From a checkpoint of a small multi-label image tagger: arch resnet.
Rows from block 11, named by matrix and row number. Rows with one number belong to one channel. Each number is 128 + 24 x the weight over its row's rms, rounded and kept within 0 to 255. All counts start at 0. Numbers have three digits each. After the name is the row's rms in percent of the matrix's.
# convs0: first 3x3 conv (model.blocks.11.convs.0.weight, 144x144x3x3), inputs 130-139, a 3x3 kernel for each
# convs1: second 3x3 conv (model.blocks.11.convs.1.weight, 144x144x3x3, transposed), outputs 130-139, a 3x3 kernel for each
convs0.19 102:142104106095083098091076083119153137084131133120099108162148137143101112103128108084120130076124157126151149103092131127136142101115118127161121149140105137112077111110130102089142123078114139087079127101071124127111131097099124100126142129153126107118147133125129114108
convs1.19 097:153142117154134107145132095106133118102139138127148138115117111105130134152175138147132112133138123147147134169166118131110084080065029109115125111114143102102138112136114106121120095113124096119132116123134129119120155148161129141140121132128110127132140142144120135133
convs0.20 100:121116095084109085100117102120145131123131137119115078113152136133133126137148163128103122140111123152132156126149120152126132146117126063055128073088164104119187176141121157131166158142161145152146128150148116123108114120104134149133119130129116103110094119135111138151
convs1.20 100:134103088083078076085095083133126144124126134149150160143138124139153157111137167126101131105090127101079117132126105145126100150148122127133118148141107171158116136116136132132126113129124161156124160149137150155153127139120134144101146145100144125149111112155089097142
convs0.21 102:082111126154152155105138160114126137113120159139101121136124096101112130097116151142122089145118105135148138134132131151131113137128128125134121118139172130130140101133145101120156115146172098151143123185160117136119104133150090087146084094135102105128114114133106132156
convs1.21 104:161136145110103132104114167104115098087116116101096117166144145161140142135110115109096111127107107135115105166143148153134142107114119077113162073084141076077127086080096099090070100103083140157140126131112123124114119122116135121111147117115147138130136113094111105078
convs0.22 102:146143164111151173153149182121136181125129157111097114138193160160164148147152148123130157141115171129114126103114128142124107124141098132122089162159102125143133144115122150134131140117123158142128121093088105113132126114099125084065134089063142156187142174183139151172
convs1.22 101:117121096121145140105136150116123119114102113124122138169160149164157146125149146131123160125130151145148153145119129126115134104103110155143139172132127175130110128099123129111126133125139140176156168202167140175167174154142162146148155144151093141157114142142122137145
convs0.23 095:114104164103114173097126165105116136116112116103114103114145147107152159092122152075093095075099092071083082140135108134135125103141162121134139159155121174157123146093082160119108137139128096117133069088117072087133117125101119131139096115136117117124138131120084101093
convs1.23 102:124118117118104127093094100125120111127141150142140146105141163152164174151136135119133121132140130122123129102152162133150156114141145168144136127134127123149147130120109125119120112128131082099061072101084032080090144152146139155167131155163143146135138154130114137130
convs0.24 103:160140189166129146145145128097119106111121109105108084131138178134141144127104107098077052112118075111110098130136122113112087112118096126123109139137136128126145174171190151154163121126106130120132107086103129116144142134126122128143124090119175145147128129141128118113
convs1.24 107:114109135102109139110139133116133167081106135091117153161138143135117133120124139114131110109109098094087105132158130170165137146157122094100122106094114128110105160145118170158141170174154124118099124118115118109108170155135141139125136138139108111149124130159164163173
convs0.25 098:140124095129117107143142132120136151130139140122129109104148131129151120106138119143166148143180166126135079127106118116134138134125113122100088106080074082042065131127112138106095136123122164142141150148152141133136138137113158150125156157132133144124148154115114156156
convs1.25 109:127130136120114126114101122130121137128116135142130127138090083106075078097106124078076080087086092105116118131115117132130131151151164131146135140143148130143139136120128152127137156147178130123121132112119131123130146146129143134129114129135113103107095099095106108105
convs0.26 100:111136153134161126138160131146119146166115114156092071094111129123117113127127135147135128131116121150161148164169163164169176124140166138109109109103118115112113109121091148147104143125094094100094103103117133108120148117106136107099085090089119109108098149160108100124
convs1.26 100:090093071120118109109130107134124118116118105117125114126130144131149157162165145141128122155142126147127114155161183131134144109138150100131147117142153084107114119138136138144141128127124135139125134142139147151132104104107099116121112124137152159111155142124135141115
convs0.27 100:118156177099134164126145140129117127151146155150146136142143109143159127129122117083091103098119113089123125116130121147160136114145135181133088147131101152138108146135119154142102159130095136143152109127161120115156126130123135139143101106139116154159131151128104090093
convs1.27 109:166136108152137126164148131145154191152136172171154155132087109127111136145128145165139147151153145151149133144160169097099129112103132117091112116110106099115137137141137137116126139112138108151165127143158151144159136141129139126124165157134076128157082133154090085117
convs0.28 095:173151104149140091146134105157129090139115113134133140130103136119086090117077091159162144118102097143142151133125097132106082111126108116129169110103119117117126134110116124107120146124146123121126110102120100095111115121129099093122104112131140140131134169189085156206
convs1.28 092:127108107106091114128117133121105079134113068107096042084085095108116124098107094089124155093139152105126153134158156105125130085091101151129126119117122094093132126091091118098094100086083095095093091112109069097090171143145144137160124136157148124137128112124140115150
convs0.29 102:132164125133155129116125096175158111153139121114128102076113174072125162104140143140126104157128101150126136132140138129139117099119084110138156129145146157135110127127117128141130117099103093099088111127115153146134127143118106124103122121118128135097124144136127144132
convs1.29 100:114151185117126166117118142147150119152140114146119107129126171134138164167136165107094074102104069097108075112139172114171178137170163092115140096142162126180177100106098097118123106113143113082092081099142081125154181152133146143118129117105123111144108098105127114089
convs0.30 100:159132147148184198133189224126126113107111113089099104157131113168126120183136129158154125173131093117098092113139130100103115129127106137117134162101119161147146122156140136161145124123141150137151146127142113108120135137141135127127118109118107125114122161166108155159
convs1.30 101:134127136133142157128132156135144155132133139176173156133148144145165162138165149089108094130133117094106124129148155142120127141112107140132131178160100165154099063065088083068084109068057111141134113146151117132126169165136181162148186154160109103092098098113099125133
convs0.31 099:143148148101136160102113131119099103138121143127126129096116111136148128142148141141133120164147120161123092136113134134094119110119131124139169148148193140130125078104135094128139125138098100120123122146134136174160152132108126092102106102138156123076139095093134108108
convs1.31 093:168179152139158122126159138121109125113102102113101094117107083153141104160173146121100130137127151141159160123130129144146155141148140117122117138140142129147142140103086169152127156135124107117103131108080130115077140142135111136146115121132122109089141116114089086100
convs0.32 099:145098095124082125138110144107127106122141122105117080115134138153146138131139147151117128109116144117097142093098116108121152099113116124114074108115067132131094098089102134115112128145143109128133097134116105146123117150140115153136101127112166128136142123158155147146
convs1.32 091:130127104141167139156166137119110110138122120128111122155139118136133144142142147127157125137181142110143109131102077119085060127125080130139117133111116121113129112112120111108090111131115121100106116085120130126154114098082118096086103095078106099112128125111137126108
convs0.33 099:107103148157130141176165122153114069158144110133138073087128116066088093033068077149164145109119131164141155137112102134141129097119115131119118131131132129158155135114105125131151109152145164145104163162144141152144109136175119160162122138130100137166147137136134126137
convs1.33 096:118122139118123140123136134135134123127143117156165142144144129116137138097122138187155127157131125130121150140134161141136158145167161112153132121145123104120116121119131128132133135147126127136140106122110130131125144120139127105115113098091174166161151149156118126113
convs0.34 102:138138164143114147143124136172192175172162153123104121159153157118140120125147108103109140098118122139139136082142118110167119150171112149145180133158187131123132122119102151121089145120097103114090126133111135123117123138138105127141094119130133143145128126124121127116
convs1.34 096:111118148103122130132148154197173158171161150156149141102121127117149135121146148158130118177142122173138116114133123129147138126127096086122135097145124081128105127134125128133127125135124107147150140163137149144112101108105102112117104100119110116119115115123099105111
convs0.35 097:125150156171179149159161158113127130088092096106120108096086117109093108132127110145153135099102108116104117151111130121105107108119136132159118107146102116128111156146135152155137146143117173163149136126130116127140143152174141179190151160176097101129105115115115109101
convs1.35 098:103108134085100124109110116123127094104108077101109071141138097122130096076102096146150194128158185140154148108117123086090111121131131167169185149153179173154183127149156117131140110117152124110130128102114153122126155136129141116131149139150127137139122134122131161151
convs0.36 104:114133152114121117129141154129134103128134116133139144067116129113164183123134131141130141109142178095135148143118103158114087156092071097101133106126167103120142136153114113150111117147125112094126113099110125113110121119100120085078151124101155153111148118070122091077
convs1.36 103:149135138121105098137124103168153100153146088111107096145152168136146154131148142138143155155135117151133111125138146135134142115112126122110103114134122138162128189157144159140128135136132115138137097112114066092114151136115168135121173147135118122083112121082137149128
convs0.37 103:104135122090132141131146144103106114118104120112101130131126133120118131100125142141132098154142104114092086080085080116087103134115120131146139108113117087090099135126129147130137140176160134117113152112104188149125147151113131107086160151127146132117188156121136151173
convs1.37 100:140159162122118137132143145098124133109142146118127147155126107138097096140112111105108122086114146124146149139105113138111121145125156131121121116117096113099094133123143142140130145154161117119146142135152167158146085086077111110114099102122131161154126146140122130133
convs0.38 100:111107102139111099160129090173146139145129131159148162109123145121133111117146128090148151116187170137167162118120119119116112144155159134128113161166142131127117146123085145122076130105092146140153140132127143119128146129145096073126102079143098101120094106112128113081
convs1.38 103:125129164112117140135136141130136142108117153116141159171165142169144144176159168110103100116116124120123131144134141155147146137141158153099090143104108153136142111092101122105095109099087101116115117122114103120092107118134124128147123145149156151171127123148101098135
convs0.39 102:136151148096099113129102095172143132114117138061113119156170153116112146116106140110091122127089124111107126164138159124133152115130125121122120100101092111133115132142133130148142092109113114123129102118142085100132167159157155134159146123135110100140125150187126144151
convs1.39 100:118119117103119134121108143184153162157147165139141138155175194137158185110135170096113124111141152116131146139134123134128115125113119135123102155146105099133107140134149155134142138115130132127129158143130168143120143145156118133147100125148117096080121114128144135159
convs0.40 097:097119124129153119150123086193175160146175187098142163142188174138168148131159132147140137117103122116119138099086096093125125068101120097100104119118134147160144108090082117102090110105103118137114114129102113150147149171144155165140124124119100110099096105126136118107
convs1.40 094:106112110140143152124135161103114122087119168095114163132131139125159166151175165160164169160168169130141149155152143165125100170134119103096105107111107136142144127127116133132133147134144115121101125119103131118117151122101178125102171123111127127125118132143108140156
convs0.41 096:135141156114183168144186141102070097084075098093088098161165124126142145129145146108136136105114148118131144103103102131092076129117108092119147099122154121131174136138148127144151127120110172155162138113138140137139150141128100082096084057097118121110132179209199196166
convs1.41 093:111118125137138149167159177145124124130122126111123140102124128094110116118120109147129131166155142149130138140148130125128106141145116136144138129132134127129134146128126148141155145146164130119129130117125136139128142167149132147132113112086104099151097089128124110132
convs0.42 100:105130115087125102095106099168157130151152135124121105134143111176192148149134121111125119116138115071109120149157142128134141141167154066096134099117139102105117136122109141139118134119105105103107115096079114123096139133105100111098109115096119155131139162114169139116
convs1.42 102:107077096119087107098092108131168171112147155113146148086103135112114105141139088124118131129128130149131124126109127097110155090095132136110093133108134106107139148160178156161198170168198080130146115151180121145181112126121098121139098098139106121128117124144086118119
convs0.43 099:131125102113126088124121095182137079176147082104112111146143109105126133102115108109060082096096115128112113116134136091076091133141127111113139130127152126124141129149123132125125165128149179125121143109104136098076170129113143124096119120115137117112138125114132105069
convs1.43 097:137109085137111088118134112122131137109120109113118099135121117127132119154179147144140144149136141127120128123135140133124131125123142129145130123153142119129134151144158153140135147141120125149145114138131095117129111134167147150140137143116114124143120132132113148157
convs0.44 102:120120140130120125142125103123123126137126140147150130117113147102107128122119161095132100110144139105127180166118138152141157146162184139133125163161134154147147155146131170138116159153119139130112136121130154141163095108093114129119124147139111114107093121098073101095
convs1.44 104:142121110152119107146111113114133166127096108169123108170146138156142147108121142135155128155142107130132101134122164141131163138135149118154181129146171137142130130133147117117133094110120154143108135112081098097096125139158130126133127148131106120123102128122103124120
convs0.45 097:091100125127138152116140134112118090126130109136149088137104111118115096135153113144168155150141125126105112089098053104126070138134076123115120091103125099088121126146156102137152080100112069094113081126147103108152109110126141115134143126121083107081095126113092106086
convs1.45 095:159135141132095111110083094093090089088088083083069062118116077139136103123127115138135122120139117140154133133127093157102080170114077098120113129155137110139134134102094145098093144111086110083094135114105150112074087101140121120169142144175138126120166155137168149132
convs0.46 100:114103110092093101108111119132146118106101131102091103135107070124107119121137141076068085113099104129125123124144137149176157117128114147159168125129148165162181137118107120132129108122140144166182137154188123148178139125106141156128129125119172156130149149153144137156
convs1.46 105:152144131158136120130122123121113127129104110137129128117096110106093111098110138156139139148135138157125116071126142062088091068062067127140136119132132111131141121092105118091098138125118138085051132088058126104104099097118118107130113107139180148099165136118163135137
convs0.47 096:139131125137136127121120119128136157099121142115123142074118122096098094124121099109123116107124130101136138125144157128148181119158176152146130148155151124134164139125094146111106090080068102112132110137143123158150169142155126126135147140175168148189146125151178113126
convs1.47 101:113118127095108136103104118164156146135131109117107103105137151127136137162156147107099113138115105147110112126154160125147175078098157106127105112144112117143116130119116107112127101112127159135111173169161190188174118112151145149175134144146179164117175130075156111071
convs0.48 100:124138148145134150118105130099093122123102117121102062088097098135126125154129134122127124110095100097089063105122132088121147076104111126113115101094110136115121118140142116142156090122159124140160123154167176232204151111095121102114100096119103094072111106104122105110
convs1.48 100:180153158163157156117125131110124147154136138143134116093091081092088102118115116103118160149150162140123111074074069071104105101137138139122143135131136137117127142142126131110102108069070148127137156158149122149140093090097113121125145135141087116138125129144141135127
convs0.49 096:092128106132132100139157117124167146105146133098109108129109100170100102179084086118110115100130141109134154132149152129129161120127139111106112090098128093092118148137114152163143133137148133131127142150139125126137127130154129137153145146140116142134112134112101104109
convs1.49 102:153170181166183176146147156114101106125114108136110111143123100142153136086121109105104145116098125113102120140119099111097087122096092083088104128130137144143166107115118121124118143130135117126151142148141134133128175143150146107134135113138126139144127129133111117119
convs0.50 099:147140154142155214146141171124137144102133141128153131120104114101096142116102134174149110169163132158155176093095113076075084101095111168143111152154112146177132139124129146131109132137134082093113107118114117144160123118111097104112085097109160138086210200212173170165
convs1.50 094:145123122132107115133103110143116100139125116139124111123170174140160172106121130110146128124143128102117113128101119117096116118103115125105112121099092142120136149123127159158150141144133047077095076108136076108118124129129117129137135131139109116104088099114083114137
convs0.51 098:089103109105080069105075102173125126100101099143149137177151105143137111158119141106124151110116127108074117128133133123101099143139132120116149137136140142137161090103115138131101162166116096121081115124100112120101130109136097108122089073100091177153111182136099119113
convs1.51 092:158111089149087083141112121110108067098115108063101108134108135140108118129100096155146127120130143105138177141138129125134114123122088124162160083121133094091097161168138147116140154129153107117114054083097071087096141115095146091075147107097084097101122134125121119134
convs0.52 104:104109127104142119147170138109129106135180160113156150124149104141165134127162139121109088116109104122125131086174182110103136129114117127108087140105102144098083116116136122113112118116105153125144155109167113114160133135152101141137108137119100099121141138113114104143
convs1.52 104:121105108151129124150159145137091126137110136113123132120078112114087122149125102143132151145145153130126115105130120086097101131115111118127126130132128159139146136158162130132156140153156181176159178152152174165143127151162096122139100136178106093102135108110110090090
convs0.53 103:155171142138162134136186147102147086096132102086077112087101081112116110149126096146138130174158135155139158112111137098091106114078079145138135144141129151109105175156157144137137131136151159151156122139160104119154119131135106111129122129145100077109100103113145161156
convs1.53 091:122152168177200165174211163149131103139136122133099090170133127163132122166149133161162142154148126137109089139129154150143152172182154096117130095116125122128120094091081102094092105114100094110124128128143131144168138135160149144150143128118098137150108142138138151135
convs0.54 101:100099078077087106077096122160143128146143135173175133105099111117131108110156119129142127100110143107120126153138101132139100123146103145163131160153146131122130122123143127108113141136131120100106125126118125112087107148154095140146107145171147150113165136105127126127
convs1.54 107:116123135124114119152120115105138143082137156068115129135107096105097085071080116086121145108149143097125116132142131132145128140118111143135149133121143129113152082066063108091069122123093140156134123157142128152187157149144154137141170139147137158151150185150131169132
convs0.55 098:137161122100139128090122118104127160122144165160164206184166110146138128130145108132150133164153116169147126116135156137145176154127149160116114153110112104085100134127123121104112100096115131119097158147127169156102145154127126139121104117113127163134142151130104139108
convs1.55 099:166161140124127123121113116165188184178181166151145145106108097115126122129145137121137086155161108153163126140165184110149176107138180131142152130135146135119135113127149125136156121124151141148141151134142111119129115127123115139123130148140107121137149148142170158144
convs0.56 100:112122127113104136136143163082109097111152140104129118075102090098107091085096108145132107122115095084096102108117094152154137147142137124130124162143139139112123103124129109137136114126131115105113135136138114130112157122099136104076099089051137121113131131134121134154
convs1.56 103:125145148093092110099087091145134127144131122150141135178178136129146111091104104124100111099071092115095108129136153108098122120100094153144147165116107164108112172149154162153144145144141133132149125123145142132143104104116142161171148171185104104131101102103083076091
convs0.57 099:078100185120122165151157168109106130074111120057066095152151141165165140128130124194131135122092138141138149140135121144112123094115137155136103170193139137158113120134140097092119101105121100077119102097111097075117116121122134136128137103111097094107121099105100095104
convs1.57 090:148151154140131130159165138136130139119121130106105123139156153164139138208176164113130106136160140111141139078084110076085111078077096129096107126096116134125140136149128139148127155152146098105092097127109130145129135142193157164188209200178111133143105139130105141130
convs0.58 101:119100080138117091130122107122141132149138112101081071137152129154147107190134104097081101105126121120158148104110133131154150118151143171162145161137150122113129117136126115124130145123113141115114129111121137090112119131125121129123132156132098088054097097067098122105
convs1.58 098:127096102109109094128113110115131122107113138102101134143144130131134134132152137106118143119133168100103116112101135128105144138120141122115138125130143088125140128098076160116116178125143071089112086103139086094139116134115112101097095075089167153139149135159116137150
convs0.59 099:153156130147118115149143116123082080120089113150134125114112099131128110112110110088106147095131142116127130088065104112123133089093145145163145162176154122123117126101093134096099159113109102132147114111117102105132149137136165113126148117127215185113135112113110100135
convs1.59 099:137091087130101108154139151115126101123125115119144130127114105141136131176167147177139105144109086113083069087078048104096064131135123134149133125138137102109111158123112144125117146156163106106117118099125136123139146145127153134113177148117128137148128109117113078100
convs0.60 101:137122122148143134113143126122111133120130146117141144106142144115138166120167188105095094114141123127161149137099143128117153137113140125125141138154160135194167156149122121123139131106113124145185138112165163128173146131131131122129143136122137078092162130154159157137
convs1.60 098:069093103096112113126129137085097087086101100085104098116128122130128121112116109141120114151103091130085060141134163140125156162133142118131130148148113143130100122133115122116092123114103119112106135123114164155159118127143112121144118108129137131149097108121086093122
convs0.61 096:155160158165155136134118105085095125109135136084107125110113103097114107093114121157151096161144115183188163107126108102125106135137134115131124102130122126136126136157125163182134154161148109127112119122106124101088105104084120148119160192163142090119118100094108098071
convs1.61 094:138138160135130160120134162077074097085090108107097094141123110152150130140135156099102114107121118132122108128111105110094080104110102125130135134134133130106114140122110135136131129131144090085112104090105123115115168166157163151150166146142125141124158165145160185169
convs0.62 098:123136099121131138112121123111122101114125096110107067111130123145154134166181145136114127152118102199167134203142135192167146176156166128154165098128130116135136129115103125118128118117126108105102101101111124132139133144156143145141127137123096116124145152160166178185
convs1.62 100:079082078102109107111112119142096106124067084118081113062063084081094107078105115090098147124142170140141154170123110133095099177174171096119117106126128093101105145132144134130133136141132120103094143111098145135135120140120118150124105127124138149162137139159162155168
convs0.63 103:096127186107123161100119136094098098129117099127130141152151174167141118176156114105109117111133129106107081134120116122130157133137177104107103118094090124108110135151157126134149115112135125123114146123120143098102137129120146132158148120155083141182107153183119167171
convs1.63 104:096104094123145144121134132128135145133124130152131150133127128141137121146138137115098087114126086099136109138139133120140132109113116120120095123130118133119115125141147133134151140138150117142121129114104113123131123143126105128114104104096106132130112123129131124122
convs0.64 103:105110123143125118118116088161143131187180127170158108109137151124115126112120102074089095086089111078103141076082122099086147146123135125094113144151118128136112108086081108097103114120142135150123140155146134152149158126135155142147139126128085121130118139123116156134
convs1.64 093:127125124119113110135128114139129124139124129138129113152136135167141128170153146122151131131146130132122122139108116146138136165159188128129115132145124131142117156174184151154163157157157122150146123184155093141164113115151120118142126125118142143138164149134199163119
convs0.65 104:136119128125148163182182163118169185143169164114123129186126138138119127129107091124139123099113133109123100099111137112105157101125121106104106096099108089112129114149165143151136126112121128132129116132127108137146141134141163117095127099127099097121084108157104106128
convs1.65 099:103104138108110110123118123138104123132096110137113129129095102129119126156142146102131148124132137098089084151113092145139172134154177155141124117133119087121089140130132130140134143161162118139162142138146158156146121137172135146193139143157164143101172141093153119118
convs0.66 100:128127117088123121097107100121151123124130108116106069120142132160187168164165148088101090091115081109121106085114108149146156126130149083053040077065080065076118116124120125129143116124143149154151159135143168142139089138138109124129111125123106144103115154131096098094
convs1.66 102:131146148090109124089094111148161154158164165157149153142136109146152116135121100131119114138125115121122129173136119171120123153124131125133133113110107119096102119150158112142169108144177141140133152132129140141140141134137114095113104088098095097111091095129074076135
convs0.67 100:144136148123134145098096141118137149148113118129127073101114149133124146143114107139156125136127119123160120104103095119146124147231165140111071149130075165126094135110132123119130100131120141126116123137102123171138107164187117143191134119144153116149132162168126115179
convs1.67 096:095096112106083116147123147133119107118113092109098101161158137169155131204178153074109118082150165093114143147156139123141141151128108147129140167122124143108122065085095088107093091114104115120158124129155132155151168153143158147132161142128196181141160149127166136117
convs0.68 102:126170156120124136144144103134127156122114138138137105154155126163163152147113129048093125127177144110179132108153161139163120124103082134150098113157122107144125128110130153143136173153140140130143130111142102099121145103117155145120128135101148217156145210200119162134
convs1.68 094:113101134115121119136139109165139128155136104123106087115133112162168137147146134146127100169146142158151150082125121114146117122140128113129142128136140132134111108134103082087083094077071132146145115133141103124144102102108104131140124135138111115100112122123138120109
convs0.69 103:092101090088111088111124106113114149108101108095101107137098113104090101128141152098064051136101088127146149140121094164149087170192125126118088131102072114096114141142129122130128107110105152119133151115101155158150079102111091103130110097122132120113103138103102123105
convs1.69 103:113119119137129090140125090140125173141121156115122149130104103115107104112116119106121111119127136120130143126142137170157121140134135160150122177148117190148135138115121145117112147123109162172154153175158131151135144132147137140145116129150139138109108130151087132145
convs0.70 100:144133105153147121142136121138089062132119113131139131113127157102141152109122150159109127141104116109075103113144130136140143132148125159100110129102131123091141122094133103101150112136162150114087120110125083104134138132112132121109115103103127179161155177147173181108
convs1.70 093:120148152100126144103108142129121133123128148097109150098136125104134123144132120123124149127112129147143123132144143145126125123122104141159173143157174139124130109153161138169151151161143154130114121130102117130125102092103108117141149134152162144140162131125162119110
convs0.71 096:101063139129131137154138121173156137148101106174150096135151117139143126132091119129116105145131138147123132122175181152176199160151177145119127148112110162122105105094092096089071151126094123132092119133127095117136121117091121119100117116126108113097104119114124095085
convs1.71 102:137090092155108119182121132107133125084150147098146148112126141122116125147147129133111100146119103152139136151149121151159136137148128124087107137104120122119137134138124134129110150137112122124122116118120105101125111105114108104089111110087135190196138176176143168161
convs0.72 102:143105146129077089118115101095132132088154151058099114105113110085094099062074110110109146087096142135149136140109130134084121147119117091108102111126120104139130155143129163115097169127109102084082117092118120104147137101093123114105133104115158153191194140147163113085
convs1.72 098:127117103151133097169144118119117155109105129115106116146144123137138136159154153152136112145149110149144094160147139179152148160132128105116130071115118101116107117092117114088116135119119118123131131131134148113119148128135138147152140134127114115145112144175113144163
convs0.73 102:089107111110099108112073093102117122140112105156140110100081072100113095117114108111121118132149140146150156163139132130141133122132144126098082121101087136126111158121141150125117162123110159149169163162172147162182155135158154126148134131149177170168136158178128140185
convs1.73 103:115130117147123099132094075128167165133147159137150154130115104131116115119119129119131120174158132179167139117137126131131120156156159115094095134119122147141136126135146116144148121154159141162149163176162146181168119115165144142170168165172118095107124116124145152165
convs0.74 098:099117100131120084140124088132149139138120132142118136142156192148185208137172178146130121166146135151133136136135114095115101075102093127107094144107091152112101117112079134120098132126092109120115120117124130131112130132108128125099139131100132150143174151129157138124
convs1.74 104:133138145142135147100111132111124135128143140132129115094092099111110117101114113103121118107134116073082078188142134173132105191156131152131121154118122133110121110123120109114116088094119122136131139134126142115115151148165148144165121124155116141153130150182126158169
convs0.75 100:125117124130124122166158124112107117095081105065104124127097086133102115100111111078098081092083126092112141094119157124148152116122116144117111153095089126072094135115110135119129144112103142140140155127099134130142141135145136124125130115110121079113109087103130146131
convs1.75 099:123124141111101128137115137172179181139147139146141145146144130128124113070092087146146142155115111175145122104103109102111134112108128100112100121124091122101077112139133091113106094103102135136116125133108131116090119130164118134156123125132100129146079132129094106113
convs0.76 101:132146168157153169132143170115111126098116132101120116110100088133136107077095094133121132126134142133109119128124122134132112166152148097114130141170138162206157142137130151139134141142142127098084118086103127110118128136160127141145141144124132122140130108148135142150
convs1.76 104:132147136147141129155175143113123116096119102115157132109123113095094094097117124106114126090118151078126146118134097143143107133139136126089081122118103078118123108122109097115117100112131164138164166159179193171176125136133142131117148150135121152163141172162140162157
convs0.77 102:125123117127145133167164135120096106095086096067097096114081116116091125107084116131140153105126143092114122135122123155145125143180143125115129111094124106109111121133142093122139081105122106101113101113125118130122130132108125121093141096073134133128100115130123108112
convs1.77 102:137151138146133132122092134155123121150140112121148123143127138111124125071095111143117112104106107117113111096156150110141112130128107110134124122129130128120133115110104121105106116112128118102096133122123137141171090108117083085096093088087096110144134134141137117114
convs0.78 097:183150133143114124152136144102109135127125131150140133129123105125131120106118108139138112134143131111121131109147151115126117092107085090063073096053054115082072125111128140123152125113144116120132120135109141124089147151121156170174138170186141139118138130107123121102
convs1.78 102:137141132142161133139145121132126128135119123118092103119121113098118143096096115103131133104128129101118121126124110123130141123142178105117102128119097121108099124111104130126104121121103135114126140106114154128120131122109124100100127104110109120115110137128125141139
convs0.79 100:105095118109117121111134130162208139144157116068122090126103138086110127120153153079111122084104124070102088137144120116102107099113084075099106088105107138162142123147157119126139118144154104140139100131135144153127114121142122121105129097122103116123110126128137151135
convs1.79 102:154123123115091088104086090127118106136132115154148156153143141125110099113084076177163129171129079185138085124144143122125118106104104107085086122111105122134129163165173165166173171156183115136109116131101097100101160149158145144158130141150104125109113136130127137154
convs0.80 105:146161155152134106125103099106150174166170141163146116152147147175133114164126082071086108095106108137131102163124106152126127128110103122108125116130125127115107133124114143088102161117136168126117155119125168128108112116122097105127100115132121210148129157115119124139
convs1.80 096:114123173120112141141123135156117086146101097126107100124127139116107118107125131114160121134188150148186164157129111162122150143126167094117109072116101095116082098106139103126161149140151120127156128147162176167148125128119109115120129124137132162167165131133160129134
convs0.81 105:126118170090093152122104113106111120104107108078085086090144148080109123107113098122124109147116075149141116151130074138124105147154144086103113126151156124147154120143121126126102139125117133151101133155135099104124153143118130131128094080112102129173120162182105128128
convs1.81 101:142167142141151115116131104169155182151137139139135127118150168087106113113136126126127114140135134126106129127141107128162128083125114163174156147167136133135118084092122093101132095108113160163155149150154133157154126127116124117114106121148127133115117111094120112102
convs0.82 094:158183187122132138109114129119094111139136123154188175101088089092094067133124084133134133151162139155148111164134109117127108120101092135127160131141158137150155105097112103130153101133152083130105091129116084097077120125139132136151134128149140127111129102078115122100
convs1.82 108:146136112136126121122119129059057081088095113097111138115106094125109126132145166131102112098107115106116121158139131149125110143119093115116120066058070071036058132150136137118113133126112113125126097096095112108116115120115120128125127115119091081104088123156111154164
convs0.83 102:097095108114106117108092101114129099113124115095098097161155116116138114092116124109136127127152115108095083162110097155116104143143154121096081127115123154165183138134134102096118078057084101102105137145121144116126153127103152134114140113093155160170175169154189166138
convs1.83 103:148164136145177162131162144133133121134145137136147140140115083151132096154129102138147160113137151091113115112127121097114118082106115100108120098103127102114129130128131126120134099113109130129114115114093103098089135150140146139147135129134145139118140145132113126114
convs0.84 099:153171160133165173123152135137125123149141127121137128112132131136145154127125139116106091127106090101089084114147103096132102094119089115110110122128123101119136144136139157123146159120140117139131126129125132123133101122110115142138114127132144146148136125164144123148
convs1.84 097:120107108118121127103111104133138134143143121144148129115101097134116098154130093144160104173181139143156154111121141115119139134143136124110079131112090107103085139144150141159155156170161129126138137137127134129133132140151146154154129139145128150138140150136110119112
convs0.85 099:104150147136165184136142167113123089127124081133137122121120113133103091105088068114150130111116146105118188156178156123152169147147174134107123149110112145143162114130124129150172129134165108112123117115114083096118142138150156164160176171163148147147163125136121121136
convs1.85 093:094136142092131135049077108133089079117096109131119146095096092123122093117106082127135126108124122096100095107129121084115131099123128146134144154136126138124141097097109102118121105122121097121143121129141100095117143169198131160181130168198123082089154123143178162177
convs0.86 095:100110107109121101081083095110129095124144118126134118090080143102085109099111128154130128144137124109127131152173140138129106143137124169188176118128132130114126139162149134121133120116109165139124153134114169164125138133145150153144132127125133124105141121110129113119
convs1.86 101:114154179087113140087109132134102101122126121124131126150147139114122149078103126188150147160147136123120133140137142131111119121085076098141139110141159100129150107112116087101109078099106106102104094094099113115140119111119117112114112119108083079090085071078100088096
convs0.87 100:159140106160131092152128100156161109134127121084097136093107183088132162133118106098107104096116128089105119137131132167165103175149117137112127139100112123108115122111086125107116139115122158158188140141167104122179121113078147130096172147083166126144116110127093098138
convs1.87 086:149143157129118156134127156133141145149129149142150168139153157122114140162130126134152164104139150124132150083098113116123122150140115132120127159149154142140131120118126146118117144106113141109119166136139165141140156177182133158155126122125130107092127124099131129134
convs0.88 104:120117138129121154130124143064087118112134155122138129122086116170142144163184178110123103120151120082157137135111121137166101125122101141123149153122127131108118141125110127149146122149140135103102128096103157134140108128121125111085125100095177156154156127119135092082
convs1.88 097:149189166119148147129145153124140140098117139112129149132119098150125114144138120099138115102150121152194192107113090112138148115132145144131151140124125118111100120136147131147148137178169085110135115123110109134095077089093111147142101140128135118123148159141164133112
convs0.89 104:133131174120129196125150158111147141111146166118072069124153122098135144130146139126135086128124096174144114104102130136135123164146130160175191117129135135112111171152124154140136129101106084090110081116109101108122171172179143152199115096116137130122116138153087093107
convs1.89 094:120122131116116141114120158180181175169150121155133134121126118090138114076126136124127101131108094123109089170190204108125146093096123117138108086120146070097147135144131116111120129109097139153141196199173164181164149146158149118108133115091112132115120128149110095144
convs0.90 098:141119095097126098093120131128136130149143112131134120163165097134135111100079114146152153118142141106129111098133169101160161117138135159162171141163126118134146141165135134141151109127145077104120102124164082126146120136147128152159135114083133131138132141138122137143
convs1.90 093:141116110126114126119105121165148131139123119125101096107110114100118107099109103111078073143121108174141107121113125110108128095107121137149138093113110032085084150153156147149148097121143096102135142146144130127139115136160104115136117123137087107114133154113160153103
convs0.91 098:100102116116112130151145154125120129106138119068089118139113104129127134113099103069100132081103121110162143126131151144122103119099084181164120190151097185141104111118129148130113137132142130137152096073119100079087099104111102145125106143125145127075137157095151137118
convs1.91 092:129121127164161166194186165112110132116099120126109119109117137121102116099086111107125120125127127102110110123136110117111103144137089138099116135108127110122138151134125132128124142139151124129120131125120134124125144114134133112100162136114087086124097104140125141136